Weights of a small masked image model.
Model: 1.88M parameters, 48-pixel images, encoder arch vit, encoder norm layernorm, encoder activation relu, encoder patch size [4, 4], encoder layers 10, encoder width 128, decoder width 128, decoder layers 4.
Training: muon at rate 0.039, 10200 steps, batches of 512.
Data: trained on stained colorectal tissue patches (NCT-CRC-HE-100K), 90422 training examples, 57.8 epochs.
Rows from block 7 of the encoder, named by matrix and row number. Rows with one number belong to one attention dimension. Each number is 500 + 25 x the weight over its row's rms, rounded and kept within 0 to 999. All counts start at 0. Numbers have three digits each. After the name is the row's rms in percent of the matrix's.
# v: attention value (encoder.blocks.7.attn.v.weight, 128x128), inputs 32-63
# proj: attention output (encoder.blocks.7.attn.proj.weight, 128x128, transposed), outputs 32-63
v.0 096:482501451508514523541542510498535524504530502472544460497467510518507516470531494515464524415488
proj.0 094:489504534530518478490521551497492499494528454518473484481525501506451545444481498484528522540524
v.1 084:447487482536478498483532471493496492509510555518499505473463514511487493481520489524507517516548
proj.1 077:522500542525509491535457497465497524491514518475501442514497528504477472467472480499474505441498
v.2 086:471477514500523507481491497488489494486503523497501502481539488520510509518506504469464464519495
proj.2 083:488499512489480481473495513525508465500481538497478481549460527457484536510531504539511505501556
v.3 087:480513515507493488500497480540485535522502513548499492448460515538471485491480500499516517459469
proj.3 089:493485527478524488540498544468507471492546490475444492500502544475488527491480523499483555532496
v.4 102:480481506473513434499490492530496507495514523438498516498480499478491512519524561513495493527457
proj.4 107:532546474484518503510475463481517508474496494528463539512504507514519538544508439472526493486473
v.5 089:448531556443523493495488467490478530457502522484513527516534496471497517545490497518572458491461
proj.5 094:546486486499528496468545495469507488474494521521475509534485512509527457546524517528501491475510
v.6 105:479494486488526472497466522488516512509523482470462528502495511505498513494468487459511485507475
proj.6 103:494512525482503543493522458529490480519510470550495497508502493501503472533510508516485459537508
v.7 079:475501438469514439505495498495480530472507510508502491546485437525517494530502507477509474536459
proj.7 084:512521553491505502518526461504482464471493493511495543520481532513519480544512476491482511511507
v.8 089:488480512518533465541481479501480498473509487535493482501547492482537484488499465506531510511522
proj.8 087:508504500475481488493510502490508491549512503478536534554451520520477502492501509480461491528510
v.9 097:493495503527474529391490521498492522521469517492490490478536449492448506468489490500503490520566
proj.9 093:503474492511502506523522546530505491450453511497471501484464497528512501481474520504489504459472
v.10 086:511481505486484521487524489497493534512550489505467478523448482495523548501506486485454510528490
proj.10 082:519535505549551511531494495518510529480503519488503495467479545515514472442501513491523494453467
v.11 079:465508533483494545457487495494488530497479530491511491489508499470494496531524500508504515461503
proj.11 085:503471507510541488513528560484476492481486461495485476539510506497470512430457513489506502449492
v.12 087:479521474541487523501548492492489527516505527532489521557478485531506472505512502508467513506514
proj.12 090:523470502519458506473480498509459494487453474454523483485528508494463513500525504502490519497530
v.13 105:501518499485521534506492518492527503451537477516507540454511548501477507456511478522496502503506
proj.13 099:488483489493495455509469518489525520562529495499494460517456506516507520493490497476527494464490
v.14 093:538508500478480512512503456517499521536535519517557460505504505480509513473485480503516490508501
proj.14 089:494462507490492477505455558505525510518494470525518482516467524453480507501505552472468534526548
v.15 092:511502482482484515539509484506503508489486505474484525463527555527442488543465497511519484496530
proj.15 089:497496498474513532492495455532496501511496498554482526494499491469488480460512482491518493474505
v.16 107:488494512480502515468472509542524472512476484514434481551465509499522500515476469475513480541536
proj.16 102:499516480582503477540504546487511535508527464477471528458503536475491456474530534502491554471525
v.17 105:474450521499503503499522510507521499513517493501482566513536536516495486555510489489565453510490
proj.17 101:459520481495515502466519432536482511443456491486508485475524471518459518493544489504445537468543
v.18 107:534491475495493555519516518502461532507500489538475500530482549474490500523526490470490511467522
proj.18 096:448547518533517449464504505536527483521489509483514479508500462497506464498479488485454478540538
v.19 093:481533493474484472483476488478479543481499519482504497496550546479499516524503488495520462510461
proj.19 093:485461532458521527495517463472510512486486485481513494489488510513461474445468504541477513496508
v.20 096:470521463476522516529504475564503500502527539528483473534485514482528551477513452480497479472532
proj.20 098:504522490545485500487483519474458513497503477513522508496474470479496425489472536493522497503449
v.21 090:511534499480492516535498440562521497494505454481520503533510506545498537508533482480477494521504
proj.21 093:459446539543503424497515522459491537521561512499519506493484519513523495499463519502505488522492
v.22 094:506495508490504512456469503469504503486490495508510527478502473493525481500505514487531499496494
proj.22 088:498517471531488527515541499505505516499466473505483502507483517449498509508500500506529537514454
v.23 106:540504499489501463506496514528448532512473490494534526492525460504522495488484481549467460502502
proj.23 103:477500522477476572494501492473485507517496507474468490487510482525499505509479513458554523495524
v.24 097:505477516527484485478509494532516493493498496490474500467536456479538485493529512472493486489515
proj.24 096:505489452535546459506500492493509474513495519493495524519489518498518544459481478483503515529468
v.25 115:473527514530536579480499471463485517524512504502494536492445512495477497525520510507506547476490
proj.25 112:471501531458516481486508495505504480491473480506470475470569473500533532527518492499512432494561
v.26 110:495508491467489489491523518503457472488519498536519493489490497521509500533543465505565497518448
proj.26 102:471467480489518491517497466459540505513500541488495525539537547504425494493482537477461528509513
v.27 112:509518503495481489446467543516497522550475480527480479503510492525494474501471510493506488502546
proj.27 096:520495519592503463510499555506545488478514541469537498471489472460511539445500499489506492506535
v.28 083:468510478496486522471519545490548504518528517484481480525561496471517532468477466500530528489484
proj.28 095:470476499516460443504512499518455512496470495509547483492488450498467487457508521504493500504544
v.29 110:532499516474496448544530487531498540474501482516508491493472474509504503497486495522505512502506
proj.29 111:508496488520529545513493532490473474519508511489486477490545530503495477521511551477492519518463
v.30 084:497495525493545502506476495539498499536510538453473505516477464527539471530495495479472518521548
proj.30 082:493507493543501494514545509473477521457483438499483486517539519512462457463522510509530504445508
v.31 100:489488478486463474493460495461476483544489501473525479552493485563497471481451474531503514508465
proj.31 095:508474503527499468535501492528507520434488523522490512455526524490468532484480536488506531448487
v.32 113:513469531483507482493462486479484465495469494491558498515488496453499474470481538525527478490470
proj.32 123:473525504533484486528471466526511496520487487507500494484477499508493447503505537478461516475504
v.33 094:484544518464469503484489489520524497481495483478493467445503496527544474463460495505506532506486
proj.33 092:526470497521499506505501501512491508508501508525522488487484564456506513446480533483471498541492
v.34 096:521515455483486489515464501511489464509530491490505513513540492520507486498510492475496518550475
proj.34 094:502523468514543479481504524519500500507458509518496490487487491504491527485482489496485473493550
v.35 090:521471512535512510498512510484521514523529505497427493504486495517489543444505479530499537481530
proj.35 096:468470480461497481525505521492559491508505493514528457508505547507496514525498478507455474486483
v.36 097:506520509510515478488477514493554512506511507477531504503500509485508498495504518500536443531471
proj.36 093:485507542498481465506472528497481487523504461466515461452513491450574484523498508456512530539498
v.37 094:566520566474529500466475517492464496546479453545502512492469521478463502529487565489502487520527
proj.37 107:519494515522493522448471429483518461454466518489517485501516491500469502525515458513497492501496
v.38 096:504499480433517461547517504492468505518524510512520515468474499510502493499498470547528543481478
proj.38 096:511518509490506524540503524481551524503539514502520513428491497519501498497485488450510521498488
v.39 096:476514491539514483484513511499536498516520510467466524481514498453529548479559544503499515487524
proj.39 104:517498472469525506523508494488504466524506528472460487526496540495493542554492490465497514495493
v.40 098:482526505517528509462462442475479460512528512442487507509475517490499485536518461489515492507512
proj.40 095:510489471480456466488494468503486514507507514512509504516542485474518550543500509541520473489450
v.41 092:494539493505460494483507518469504501513454492480554471508491515485456501505470497502525504539492
proj.41 104:546472527491514501459477483518484485500442547516500466498511502516525564550501491535500544480480
v.42 100:466515454508512449496503517545426518466525481508519539451534478456530528492481460443486490490499
proj.42 102:551502503524493479499527528532544495482509505501516501515489501542517509517517537493491514508455
v.43 113:494511478517479500511469492502499504532507508457553503549528480504525529502535464514521527486546
proj.43 111:485499493507505498505529541526529493555469544497466527508486457500470544521517473463485468546509
v.44 102:537472474529479494497518535456522506451515442465500445460500489530495505495525490491486533455507
proj.44 108:497517516501546506512462517491503510510473540506502564468491487471466526540474500497523515488456
v.45 108:533491486509489487445501535451536476533528541502498503509502489508463466534492486524516501461462
proj.45 110:490530509465536491510522517518482510429459420502457476479504478508532538498556517522506473466490
v.46 100:519503482479494464503509510548505482517532525546501497539501424524471448512482498502498517551557
proj.46 106:499520537481534525517522540520541522524544529525484483489521498489517535488490437492483491505530
v.47 091:531561510492460520549496492446476489466514507481504472477488488513532502509516485470502499488484
proj.47 103:503488465538491454474535480532506523489525509524510490508485518495475561497501498520496511513495
v.48 090:499489520541506463500454464512497486513518473531551510494490534499496501497510516488532499458500
proj.48 093:486526501537550491523492512520491541485464517496494504503500512522479490465507472504518477485523
v.49 104:448496452498503485521504491471501478490505492465490486505538557534474539512488486526498519478504
proj.49 100:501492538471528516510510530487473520510554509481493521510503502506519494515475467498471478517485
v.50 097:519526512528447526488499493489505470503505505463491446547512527490542472522462539509485512482508
proj.50 097:481520449503520532481498507552460487511521544517474497474471531507510560536514476518495506509513
v.51 101:530487482474523447507477486515518533476501506494519523434544501527493445510465539479451491514455
proj.51 102:457466465504521508510520493470495481471507508436524532502514496444466470499519551459447505470463
v.52 098:521513532539492551465507521526464515509507511478463502478484484523510535537509516513479483494499
proj.52 093:511491503498507513533540515530506509490472474513504505494473499453481511504495503521492503471486
v.53 101:530550469480516477534478483490524491483513446483513481515500558527480497501484486523497489483557
proj.53 103:512473482480476532547507510496531472520518491477482485509490499509503477468516487471534518488518
v.54 103:518537528477497507523542494484486482477505480508481493456519461515538488515495479522505467480492
proj.54 114:510515534533491537471506539527474535500513472509492492483507485504468462501519509506491494536515
v.55 101:497500525488529489523457458497473479496532541492522486524463477452511504491471473520501497514475
proj.55 100:509495515498510534500514446548495512478491527494494481462481512491489483518500492491503466507515
v.56 108:533488480480478485571508498514514518511487486505556455500490531497533495479499511466486536476498
proj.56 103:507519478526495522482502514486474483492496467450505497509499448528507491547517470478491491499561
v.57 104:507480497530487462505483520493455508517516459492519537516512459537540495512488481499503464519475
proj.57 100:513516473522490453546472517502473491502464492527544463491521513506470498493525558468473502524545
v.58 103:470473508541486442542522492473514477471496524478530526520516473507484499548513472466531500509506
proj.58 103:516528493521489506498491453470509523526522436529553484491488565501471435517490536481498486513486
v.59 092:540542483498499481518536512523459514460459521516494504492492533477485564518510488488489521508533
proj.59 095:463474520499546480509513484494513515498500463480475492500509449489520514530510462484486513494512
v.60 092:510500511510534463520518514521545538487465441473485481490479505511514480480481511511494482464474
proj.60 087:512517473529524520506509506495498544494504512478508516499490524494542511513507467454500461489493
v.61 089:525506466544508511485494512454526568488473520502514497460533488491497542445480507486532501495486
proj.61 093:436520522473492502516499489509470550533501462514502530477523490465488507481508485469474452485508
v.62 100:476485534474531480508437511471544479474470489449505529480500511535528494497512501544509489541499
proj.62 094:538514498511464516479489482474483493459491483470545501559517541476539512495563478507458481560458
v.63 097:512541526511461538460478510493530511518486499485557450520494445515492496486482521504527482545496
proj.63 099:518477528467494494490472497462490493519498453495561527588487487505470537509463547532501468494495
v.64 107:488498469519491436515520533469489498534504524449511515526504518537520452496496535505452520497504
proj.64 111:492535575497502523499495459471481516483477532542517505438510513524463510429442512531482475490504
v.65 101:534489515501491482465519540528474460515480515469527524532514493533487524476488528496521539521519
proj.65 109:468526504508488512485501491509526529453516453519534503475441516492519505502527474509522486529537
v.66 103:494483527523484550475490522486534454554495488482510513538516478493464478483472505552544503515531
proj.66 107:490494487482496494523499495490463505476482486523490489483493521502528482492558539456492505531465
v.67 112:495496490502535508507458481501513533500468511524559477502515488533479496526482487502554530464493
proj.67 120:489501488467502517494509526486496438529518474501472541507457502463508511477492545480452519525478
v.68 108:505463504500503526523486529536515458455511476483509465530544479530501479538478451490483472452469
proj.68 104:506532537529487505506480504517496523511484496487490491508473466511466509481525508537523499537518
v.69 103:514473536452486541507538500501522503531523478477510520486466522450507516533499504491494485488512
proj.69 108:539523499557491496444474504488536506457493522516455496496496480528508526496472459496494512505518
v.70 104:459538507468502464512476464468426509483482492505569487498520549491516449477503461490503476493515
proj.70 091:514494480525515523492513510511508511514514479487501485508473503522528486494497541497504530485528
v.71 108:500455521509478510474495479533503474530518465551522492503483545511495497511525512505518456507476
proj.71 113:509524552510511501514505532484481520488530521485510502526511493519526450500492452494513545462479
v.72 104:460534516480478501474506519458498471539496488489467531483488538508461484491486509571487459506490
proj.72 106:527524482507503521502503521498523515506486495505517473485489494481527509471525472458472501510516
v.73 105:507533524527493478498459463499516460494507522525484475520481493474541505480459489510525527537478
proj.73 112:494463506497477529488519540504457554510481506485497516500523467491510473519522499501458478480491
v.74 098:472473485469523485514520489527484472489497533465483473478510478493496471525467471514520470496521
proj.74 097:512488551503511497455453488536512529513524454480501512458465536486518473481515517505457529492520
v.75 101:489513490506497516492472469502531462543496537475523503516437485515519478547568492504482498501493
proj.75 114:516520447490493453496486534503433525487506499533481483480548529453479519487455522484516532499528
v.76 102:516497533497492521490494506517496533512505516488496498475475522512519482465485514476502537448508
proj.76 109:464562511510485494485530499484499502487495500505514518496541495491463493549549461511458466494503
v.77 112:472541486523479523469481484514476501459495498494498423525502507469485528451502459511524534489518
proj.77 109:498499498449498516491539501517517507576518510504466537510472467518501494546488509493499484509546
v.78 101:557547558501486531463510525500479484468508553500477493498495506487522529505468499496480496485456
proj.78 106:460461463476486498532517516468520511537516469550462537472508493552534522462545491498512540495469
v.79 111:491510515509533532476533513527483498472481498482471540523503460475515466499478508492494529510503
proj.79 105:506528493524506484536464476483489534491484481513555482486498531468513483499499489528513479506478
v.80 095:467500516500531486462498492500537509486517491502429501455476478538521515458505454484474496540568
proj.80 104:490579537510460498530476490522488519482503522485515516479477487542561475536490516497531492521517
v.81 097:484464473476491501496501457504502524470544533436537487482520506470518521487511498482488515479524
proj.81 096:495520507515517539465450486498509506501462519501485505501504509505434518521513490475477525488539
v.82 093:525503533426492518485513515522504501486453488488513527489521510508476476504477516556464464526516
proj.82 084:527539489530452515497492499518519507498454512489475488485499544522558476472470509506492494448461
v.83 108:496556490527498503509534457505560516502492501472535543496509520481502525468510518485520453538523
proj.83 102:524496458492529493489492494482495497484527484470492505474511445527499473529529496510487513465494
v.84 101:490496476482528447509488516455516502445466479501541519505551482522518496513498541464518474553471
proj.84 098:534518496445493482497539546525517455495448560502486512508448476511474509500550455545529443496477
v.85 109:522469524462483486497517472470509485477533483512501499527515576466502500489511539511528501473470
proj.85 109:487502476545465484498542495488511509517477523465468500542499508495473518472492523505488524474509
v.86 085:463522496474459493450481489507496486500497479488514472514523539496482509529510547480471455507525
proj.86 080:533499477484520492468519491458513547498485490520492502539502503518521511454495494475553497504480
v.87 090:459516491469469528478471506496531476475542515513467523456473515519500487484518530493539551516499
proj.87 088:509531441508516525508467521482499515500552519504543492495516490480520479421507460497507446506476
v.88 097:471533473508502562524486503499484514505489469468493522477484511476551520520539493487506510463516
proj.88 110:508505555563502463477505551467538510497560513512518514489522513495461443523443482514467522525474
v.89 095:495481474473530474506514542491481488461468513519531481483511510500543510527460515511519501537484
proj.89 091:509485521480487523452453508498522496530483527470456499515483463488520522540471487498474420484502
v.90 098:474504501498500453539522503492505514488496493470515495443459505479506454506435498502493509479454
proj.90 100:513496530475496475500489484497535506454477544490540474474495492491533488477510476461494474543524
v.91 094:506478483513487503474483510507509523520506506469465471475470505491517518453487493527511504486477
proj.91 092:534452521475540508513462521505481509523512526478507494509488486504501533553469478481446490515484
v.92 096:510515498554458476495524531489488480523526484516472492510549489447481514486538470494480522441529
proj.92 088:496535540510471521509495485467458505504493474509453493509528475493491485483521557519479499568501
v.93 082:490492500541549509504526452503522520473478499480503476506520497506513469526470546481467483514502
proj.93 087:551561543477485538515504488476486463494541545492492538499533525494469495515510489471453530443476
v.94 097:509466512482482509502457452485514467481484509451506498487518519519549478497507486498496549510504
proj.94 096:513516533512538494518466488452510523537497513483482446514469507458533505541502508499527473510495
v.95 108:460529476493478550506481513461491473568456488539487529493497461526450480505479530520544511514497
proj.95 112:476498490521557483537508480495507481485549506513530468486553521501516505446533522475517502502490
v.96 124:520449490469481492573546494483498508474497516490521492510474550479490523517570498539509460486528
proj.96 104:496502505514486503484485472503509467491524483443515477532557491530568493511473526510492533474468
v.97 104:487476475501483459494501524508572475532514527465495437483535468501487505441501494505470501497509
proj.97 104:494521467504476531462503507486484526476485409503520505516470497472524499506536497539498471466482
v.98 092:543525512513491462457511490488493499515497476490513530506482466494509492546515509500492462506511
proj.98 086:458487519531501525507528517503529505509497471510509464509526480512545459533540517498503536551583
v.99 095:498473515553537523505507496466504471547483478503528522497506531463498479454561521523558500544521
proj.99 094:536503515521496463492468506500523473499480485534507479571501478499487501514447542498481504458510
v.100 105:464500506506512515450516524472472545455500530496434523521514449492512511495472450511530517523503
proj.100 106:497487487489473552515483509548508503541501492502498469482502480502488489539517508522483502485502
v.101 107:511523531486471513503536531508442487507486496522545483528547533477489485491519496518499479492531
proj.101 105:493497511512512477453469524482549471511540513486497509539454477551496517516507515526512516491514
v.102 101:483487493499522467472506550463492469522474540459534490465508478510536483511474494493486452553484
proj.102 104:489517535498491532514511469496457482454537441541465517503503492496488528505558489522510502444506
v.103 117:503544481471470497446455505525449499550451472521511483530508473493484470468508481506513511524484
proj.103 106:495537527552481475508504531494566523499517503501499520525496446514505521499534475487471455506540
v.104 104:496517498480470505510476501508506520481504500530515560498478468531454478535470513491527440514487
proj.104 089:506440466520520495499491510468507474507542514487519486490502540485494507490489515494476558504495
v.105 105:498484509500507506485509535533501512524477501455516502491495464533500525492509538460480549469538
proj.105 096:502491532477494482488457537489511485477469544514449516520474506485539488522466473509555463545506
v.106 105:503448531499508514501550523477522480494506488531525489497475450542495506485500511518510483516444
proj.106 093:496501517468472539477481448507546481530485487497534501464529505477511457496545477521500501517565
v.107 099:484509500491475505520508518452529476475499521486539492482517538492479505446487471480510529538480
proj.107 097:478463558499517495430520504528478493487476479506499512477495469505502548496489512507530523467544
v.108 109:512515500556530487540505482498489491512528488537511479499491517547485544509517441480484532506539
proj.108 099:502524447475501500485509529486522541496468486428499518504512491481540513511471529515512497531431
v.109 097:495506536553496532517512489456489477498469498502461493541473533475519528468498500474486480494531
proj.109 089:508538472473477475490472527537489526540500465517510506480497493483523482486519522523503499547477
v.110 098:507500485514546482563516478520475506507489472518530529505539528488498514475505525510494496446512
proj.110 094:492489445494447529504512545495542527468507483467527465458481491478497498491500466500492502552459
v.111 104:477489486487515537562514499509485497519501452479466515550491542537452506493515535521464532470491
proj.111 104:508471521490491474481484517484532484460539554462524529478476497479573497518465488485531486463495
v.112 115:430442507497517528505537480523512529531501447460481495526478512547510477511489532517495443531508
proj.112 113:526533525450474498524492480519512469481488497511523477484497494541473494528499513434420542478483
v.113 110:514521514567515527474516524501472489516496540523487548533483509484467515510471496474502468509526
proj.113 107:484496487510469497488495493471482506488466502475504504498491500518498481484473538480553500455527
v.114 111:483489472499492519538514452478523498495536512479502492565472473518539504473453509537494513520493
proj.114 125:462530475485502476519490508511507447501497480484527507510482486481466534477507486494490479481531
v.115 114:535539511499480515515517484504497542459497479480519476449483472496505470515482485531486454543491
proj.115 113:527496466477570523530507515553515503483506518476495531441513524524511488475495465490547522481519
v.116 095:483550471492451482503497504510495487477482529462488511510521487477523505477530481481541505543508
proj.116 093:540525501503497507528511528475479488463516492452564525482501472469500501441497477503513493495515
v.117 110:461551526505507511444519485511498511464453442537491498521506517508483475496498502497482511526503
proj.117 108:527535481468468493522507484485486523526508483469507514559510493513501479519493523514534495477475
v.118 097:515522498554477490509505467512535540522495534501497466481499480487489495509487498458523499541533
proj.118 101:507502480508511537491507543481497493487490510503482500488509510468489473485524488521492471500502
v.119 100:558526492501498509516493463450474505485506472517520535522500536473530533509500511470505451516470
proj.119 099:474512529487424481520531489507538461467483548483488494537466498475486478495506494499503505502516
v.120 100:483501488491475510501503507474487495538499472531485492490506462528471503524502485509532521516504
proj.120 098:514594527509504481494505483504457522493539477498491490515503542495539501454506535490501492484510
v.121 096:524514491570471524486478460512508473514465496522508523490451502498484492480471508454510498520431
proj.121 105:510506493446453520503532486530529483534489507511475492550501511495455514521513481527461529490511
v.122 103:493479472478494483520480480512493487495493485468542493454545456500489519455475451455524510490492
proj.122 106:506505495546526510480479525497522471477474531505498498513476534466474492484533488527546514486485
v.123 091:505495511510485484469503465504517485485528509495501492472511525483458526540552473534536513522486
proj.123 103:512524471538511511543491519515474498508486471495501484517521529525546520505435516477501543524497
v.124 095:499469528519513486468494494533528523523469493463541437491493502522535496490461513516455507479503
proj.124 103:527495504462534493455482552515514498535514451523548538515511510477549505511489474474455488469501
v.125 103:521521546569495507498538493459494494499501540516483485513486512446491490496506493500550512494482
proj.125 104:496473494511508492482543474475477516448450492496465515497509434523547472511491498538537489489495
v.126 100:469503511517510442530521483543488505457464535459474477547523501461518525491472482514519502475500
proj.126 103:473509481475552504498490485483519465502471416543556506489491514453526515491505458523548475488516
v.127 104:495500470493523516469474516500515511511485493551461507489486512508500501536522511548475519522508
proj.127 107:504483458492454510498529486514502548491496513473490506504515491529477463493473489500492502487507