A small masked image model, trained from scratch.
Model: 1.88M parameters, 48-pixel images, encoder norm layernorm, encoder activation relu, encoder patch size [4, 4], encoder layers 10, encoder width 128, decoder layers 4.
Training: 10200 steps, batches of 512.
Rows from block 0 of the decoder of a small masked image model, named by matrix and row number. Rows with one number belong to one neuron. Each number is 128 + 32 x the weight over its row's rms, rounded and kept within 0 to 255. All counts start at 0. Numbers have three digits each. After the name is the row's rms in percent of the matrix's.
After each neuron's rows are labels from the 100 images, of 14848, where the neuron reaches its highest value: "strongest on" is what is common among them. Only what is clearly more common there than usual is listed. The data: stained colorectal tissue patches (NCT-CRC-HE-100K). In brackets: how many of the 100.
# fc1: MLP up (decoder.0.mlp.fc1.weight, 256x128), inputs 0-63
# fc2: MLP down (decoder.0.mlp.fc2.weight, 128x256, transposed), outputs 0-63

fc1.84 101:182082121143130108173121101134129149101122105175092113160084157159129089138133141173185190150117123159115103095148124197093130095076115134070111112143136163168137146099125083051140076168079068
fc2.84 116:164140131110137141075149103148151093126116154048065144155149097140066168143092074133112090207104123129097158149108143134166104146149170157134125148177119168131113120091133159163097136115155190
strongest on: tissue: adipose tissue (29)

fc1.64 096:118153150163082196129173122140133148071125063076141097131091122189139085139146139103097145154143132114165139089083143090153170102196158145141131139077135130112105147152116128133093083129157122
fc2.64 113:125106128142148072109180187074133099173151195162097100119148140143060124088154016156092090110091150104159112084173084145100120120124182098071126102133079136115144117142118135143124128125166110
strongest on: tissue: smooth muscle (38); tissue: tumour epithelium (36)

fc1.8 079:156135121236089132134089153135166170108081124072083127136112149105069165165176173117091096168163123149068081113138082119090107122216114141103132104120098086126124140194131115115087167119058125
fc2.8 083:131137113083140153173113099058108117133104150142166126149114120123133093080141130084115142064074117092147191124122173133185114141153130143129124119133138085188119087073119116104153103139199057
strongest on: tissue: tumour epithelium (35); tissue: normal colon mucosa (29)

fc1.23 040:112078101170148151089172131113108161111106126119152076142117133095148137107158111103078099095118095178086150066126093160069134087109133183170108124159144097129072134149044139148145152085142180
fc2.23 037:129071157107115111148093118112100164138163113164127170080159101170129140107083096172169164143138167140162138138119151113194171161124135106130107126120075157115167102107151103120126084191116068
strongest on: tissue: adipose tissue (41)

fc1.67 091:130117130170169155152143101137073103125132117147146124123138113138191071142086100107068148190183090132123154087100111086128155100168143146183162125087177062166104060130148099120111137110074145
fc2.67 094:154139119126098113136070119108161163143172146129125190150095093113143121061142051160175133124115122114159103175201202142132104142144159109118133143125041103199109161081108113116092166119135142
strongest on: tissue: tumour epithelium (37)

fc1.203 082:169190136133091130124212154111147094119153158108090164183078083100133174103155152123068159146140112182122103176139154175132093076145075156177108119136141073103146115112111119105138154084136135
fc2.203 095:090129145135184131177080144122142134144107082107132118086127110184138053069162112106186159131122110089097139115103097111122148153119135115112129130109166141159128136150186128132167141164126184
strongest on: tissue: tumour epithelium (49)

fc1.190 088:167166110124147140207119122099068102140179122141113196173138065105175070138112126104137112124159155101179152131118141192089100089074095088146150145113120105190100112113111137164135166155151132
fc2.190 098:138127141176178113068148145179121187111131136147077140136155164146101186173150121170181094098121129157151113165122108029148144101123162148155109135146110132123133119145157146050151140050109105
strongest on: tissue: adipose tissue (41)

fc1.209 080:175176134210142132120104107099104081154110118147162096176145084150115144143158193177092102099117110152149138098067147140130095100101137125116114111119166153173133194140122098115107135168097156
fc2.209 102:187107149108152134101055150185111150104086159116097138138112089129111129142181092142136129173111122072105125185174106151077124165120144118108077139076106079117149116107104102236146157134092113
strongest on: tissue: lymphocytes (34)

fc1.130 077:195129099189144188151107127100105155045123085110130094135160187133138103098122142088183162158112162159088104089118097108144012162144119119090113095126132143106135102130164122155173172088138104
fc2.130 079:131094160106079074160124089087149135175141193145133123082158129090153079114146048143110147082159091128134152117120126094170179136102118118092176171166182089213108146116067128100114083147147137
strongest on: tissue: tumour epithelium (40); tissue: normal colon mucosa (29)

fc1.200 108:105167118100121096143149206194141116095135092162131098159106103159099133113175149199133123140169149113171114127098126143131132131114129083144139124148116158177134159062118081088052097151181165
fc2.200 105:100127178151115125037143098084081161192086107165126144117161158134114145158116133125108158172102120122147118146166114098103147107094189141110137134115145158113146125186111102153126117133069103
strongest on: tissue: adipose tissue (33)

fc1.113 112:111090131069128138124123121154135146192133144108103130125118163127145118137110150135133109154112185127166044122131136108124125121135153042185139159124092121122149167172148111136111107057126180
fc2.113 098:161148157130131152100121169162139141118112129147143167150114127140146120159115062161091201093108085108087138094110091114093120123146137155084145135089162165085089105138132109136156159145145132
strongest on: tissue: tumour epithelium (35); tissue: normal colon mucosa (32)

fc1.54 090:165147145149165060103141114173164158105119129127095136095059151105148144134115118140089146174167117141179111059172135104156151088109158114146088095105171130152132150151114063125120158163121143
fc2.54 090:104133128114158155191075159108129095141136099138137127112118132202143057076194167094188147125148112124103143150084117123096155141128109117085160133133146130188115136127175156119164151123141199
strongest on: tissue: tumour epithelium (45)

fc1.59 099:110105140086091143182141118160129084135161148098155149095180124113131100219103211100129130140223057111156096125071124125145130125102108122152136177121090067176110109137161092134110104130128118
fc2.59 096:164145143185138124106083171151127144176097126106111169168128114065134125103187091097107120128102127114171136110127157161094036127147093152124177094102120194129086136080156135128126156118138170
strongest on: tissue: smooth muscle (31)

fc1.43 088:113125160130189113174170124131130163072148135129134100076082050187131129097135192122160139127065185105114154082113152134107136148142093143132105159094122083144139123158129082129159124189077173
fc2.43 093:173059113165096098103116125154168136179105180140107156158167178096097166183107098165101111120171076154145101137204133144099127099128130119102137156159077120086138146092101119095102134132173106
strongest on: tissue: smooth muscle (40)

fc1.95 087:137142101087140171184150067133074059114120092118080132145178083127123133171099126148066139187213118140162160104078087144133114116108107158117103094145086074133095144126133106118146214105129186
fc2.95 099:117117109122152127052128161135120112122132126109128151116152201125111145163155124235130120053124135130102135145150079096128154150132144135096097137187184186106072089090126140080089082128132086
strongest on: tissue: adipose tissue (27)

fc1.42 095:158145141123129130127172147117130149105151175081135117160126079159156096134142152176079195140070072107135185172151121130142140120139142132133068132126145112131123179114150139132148091136114110
fc2.42 085:104106172166157087110118156144112124155105193101126117091155170139065100112152079147139099118131138091121091068103108175103109144104084129088114097097099180120088159149088126149113163156128156
strongest on: tissue: lymphocytes (42)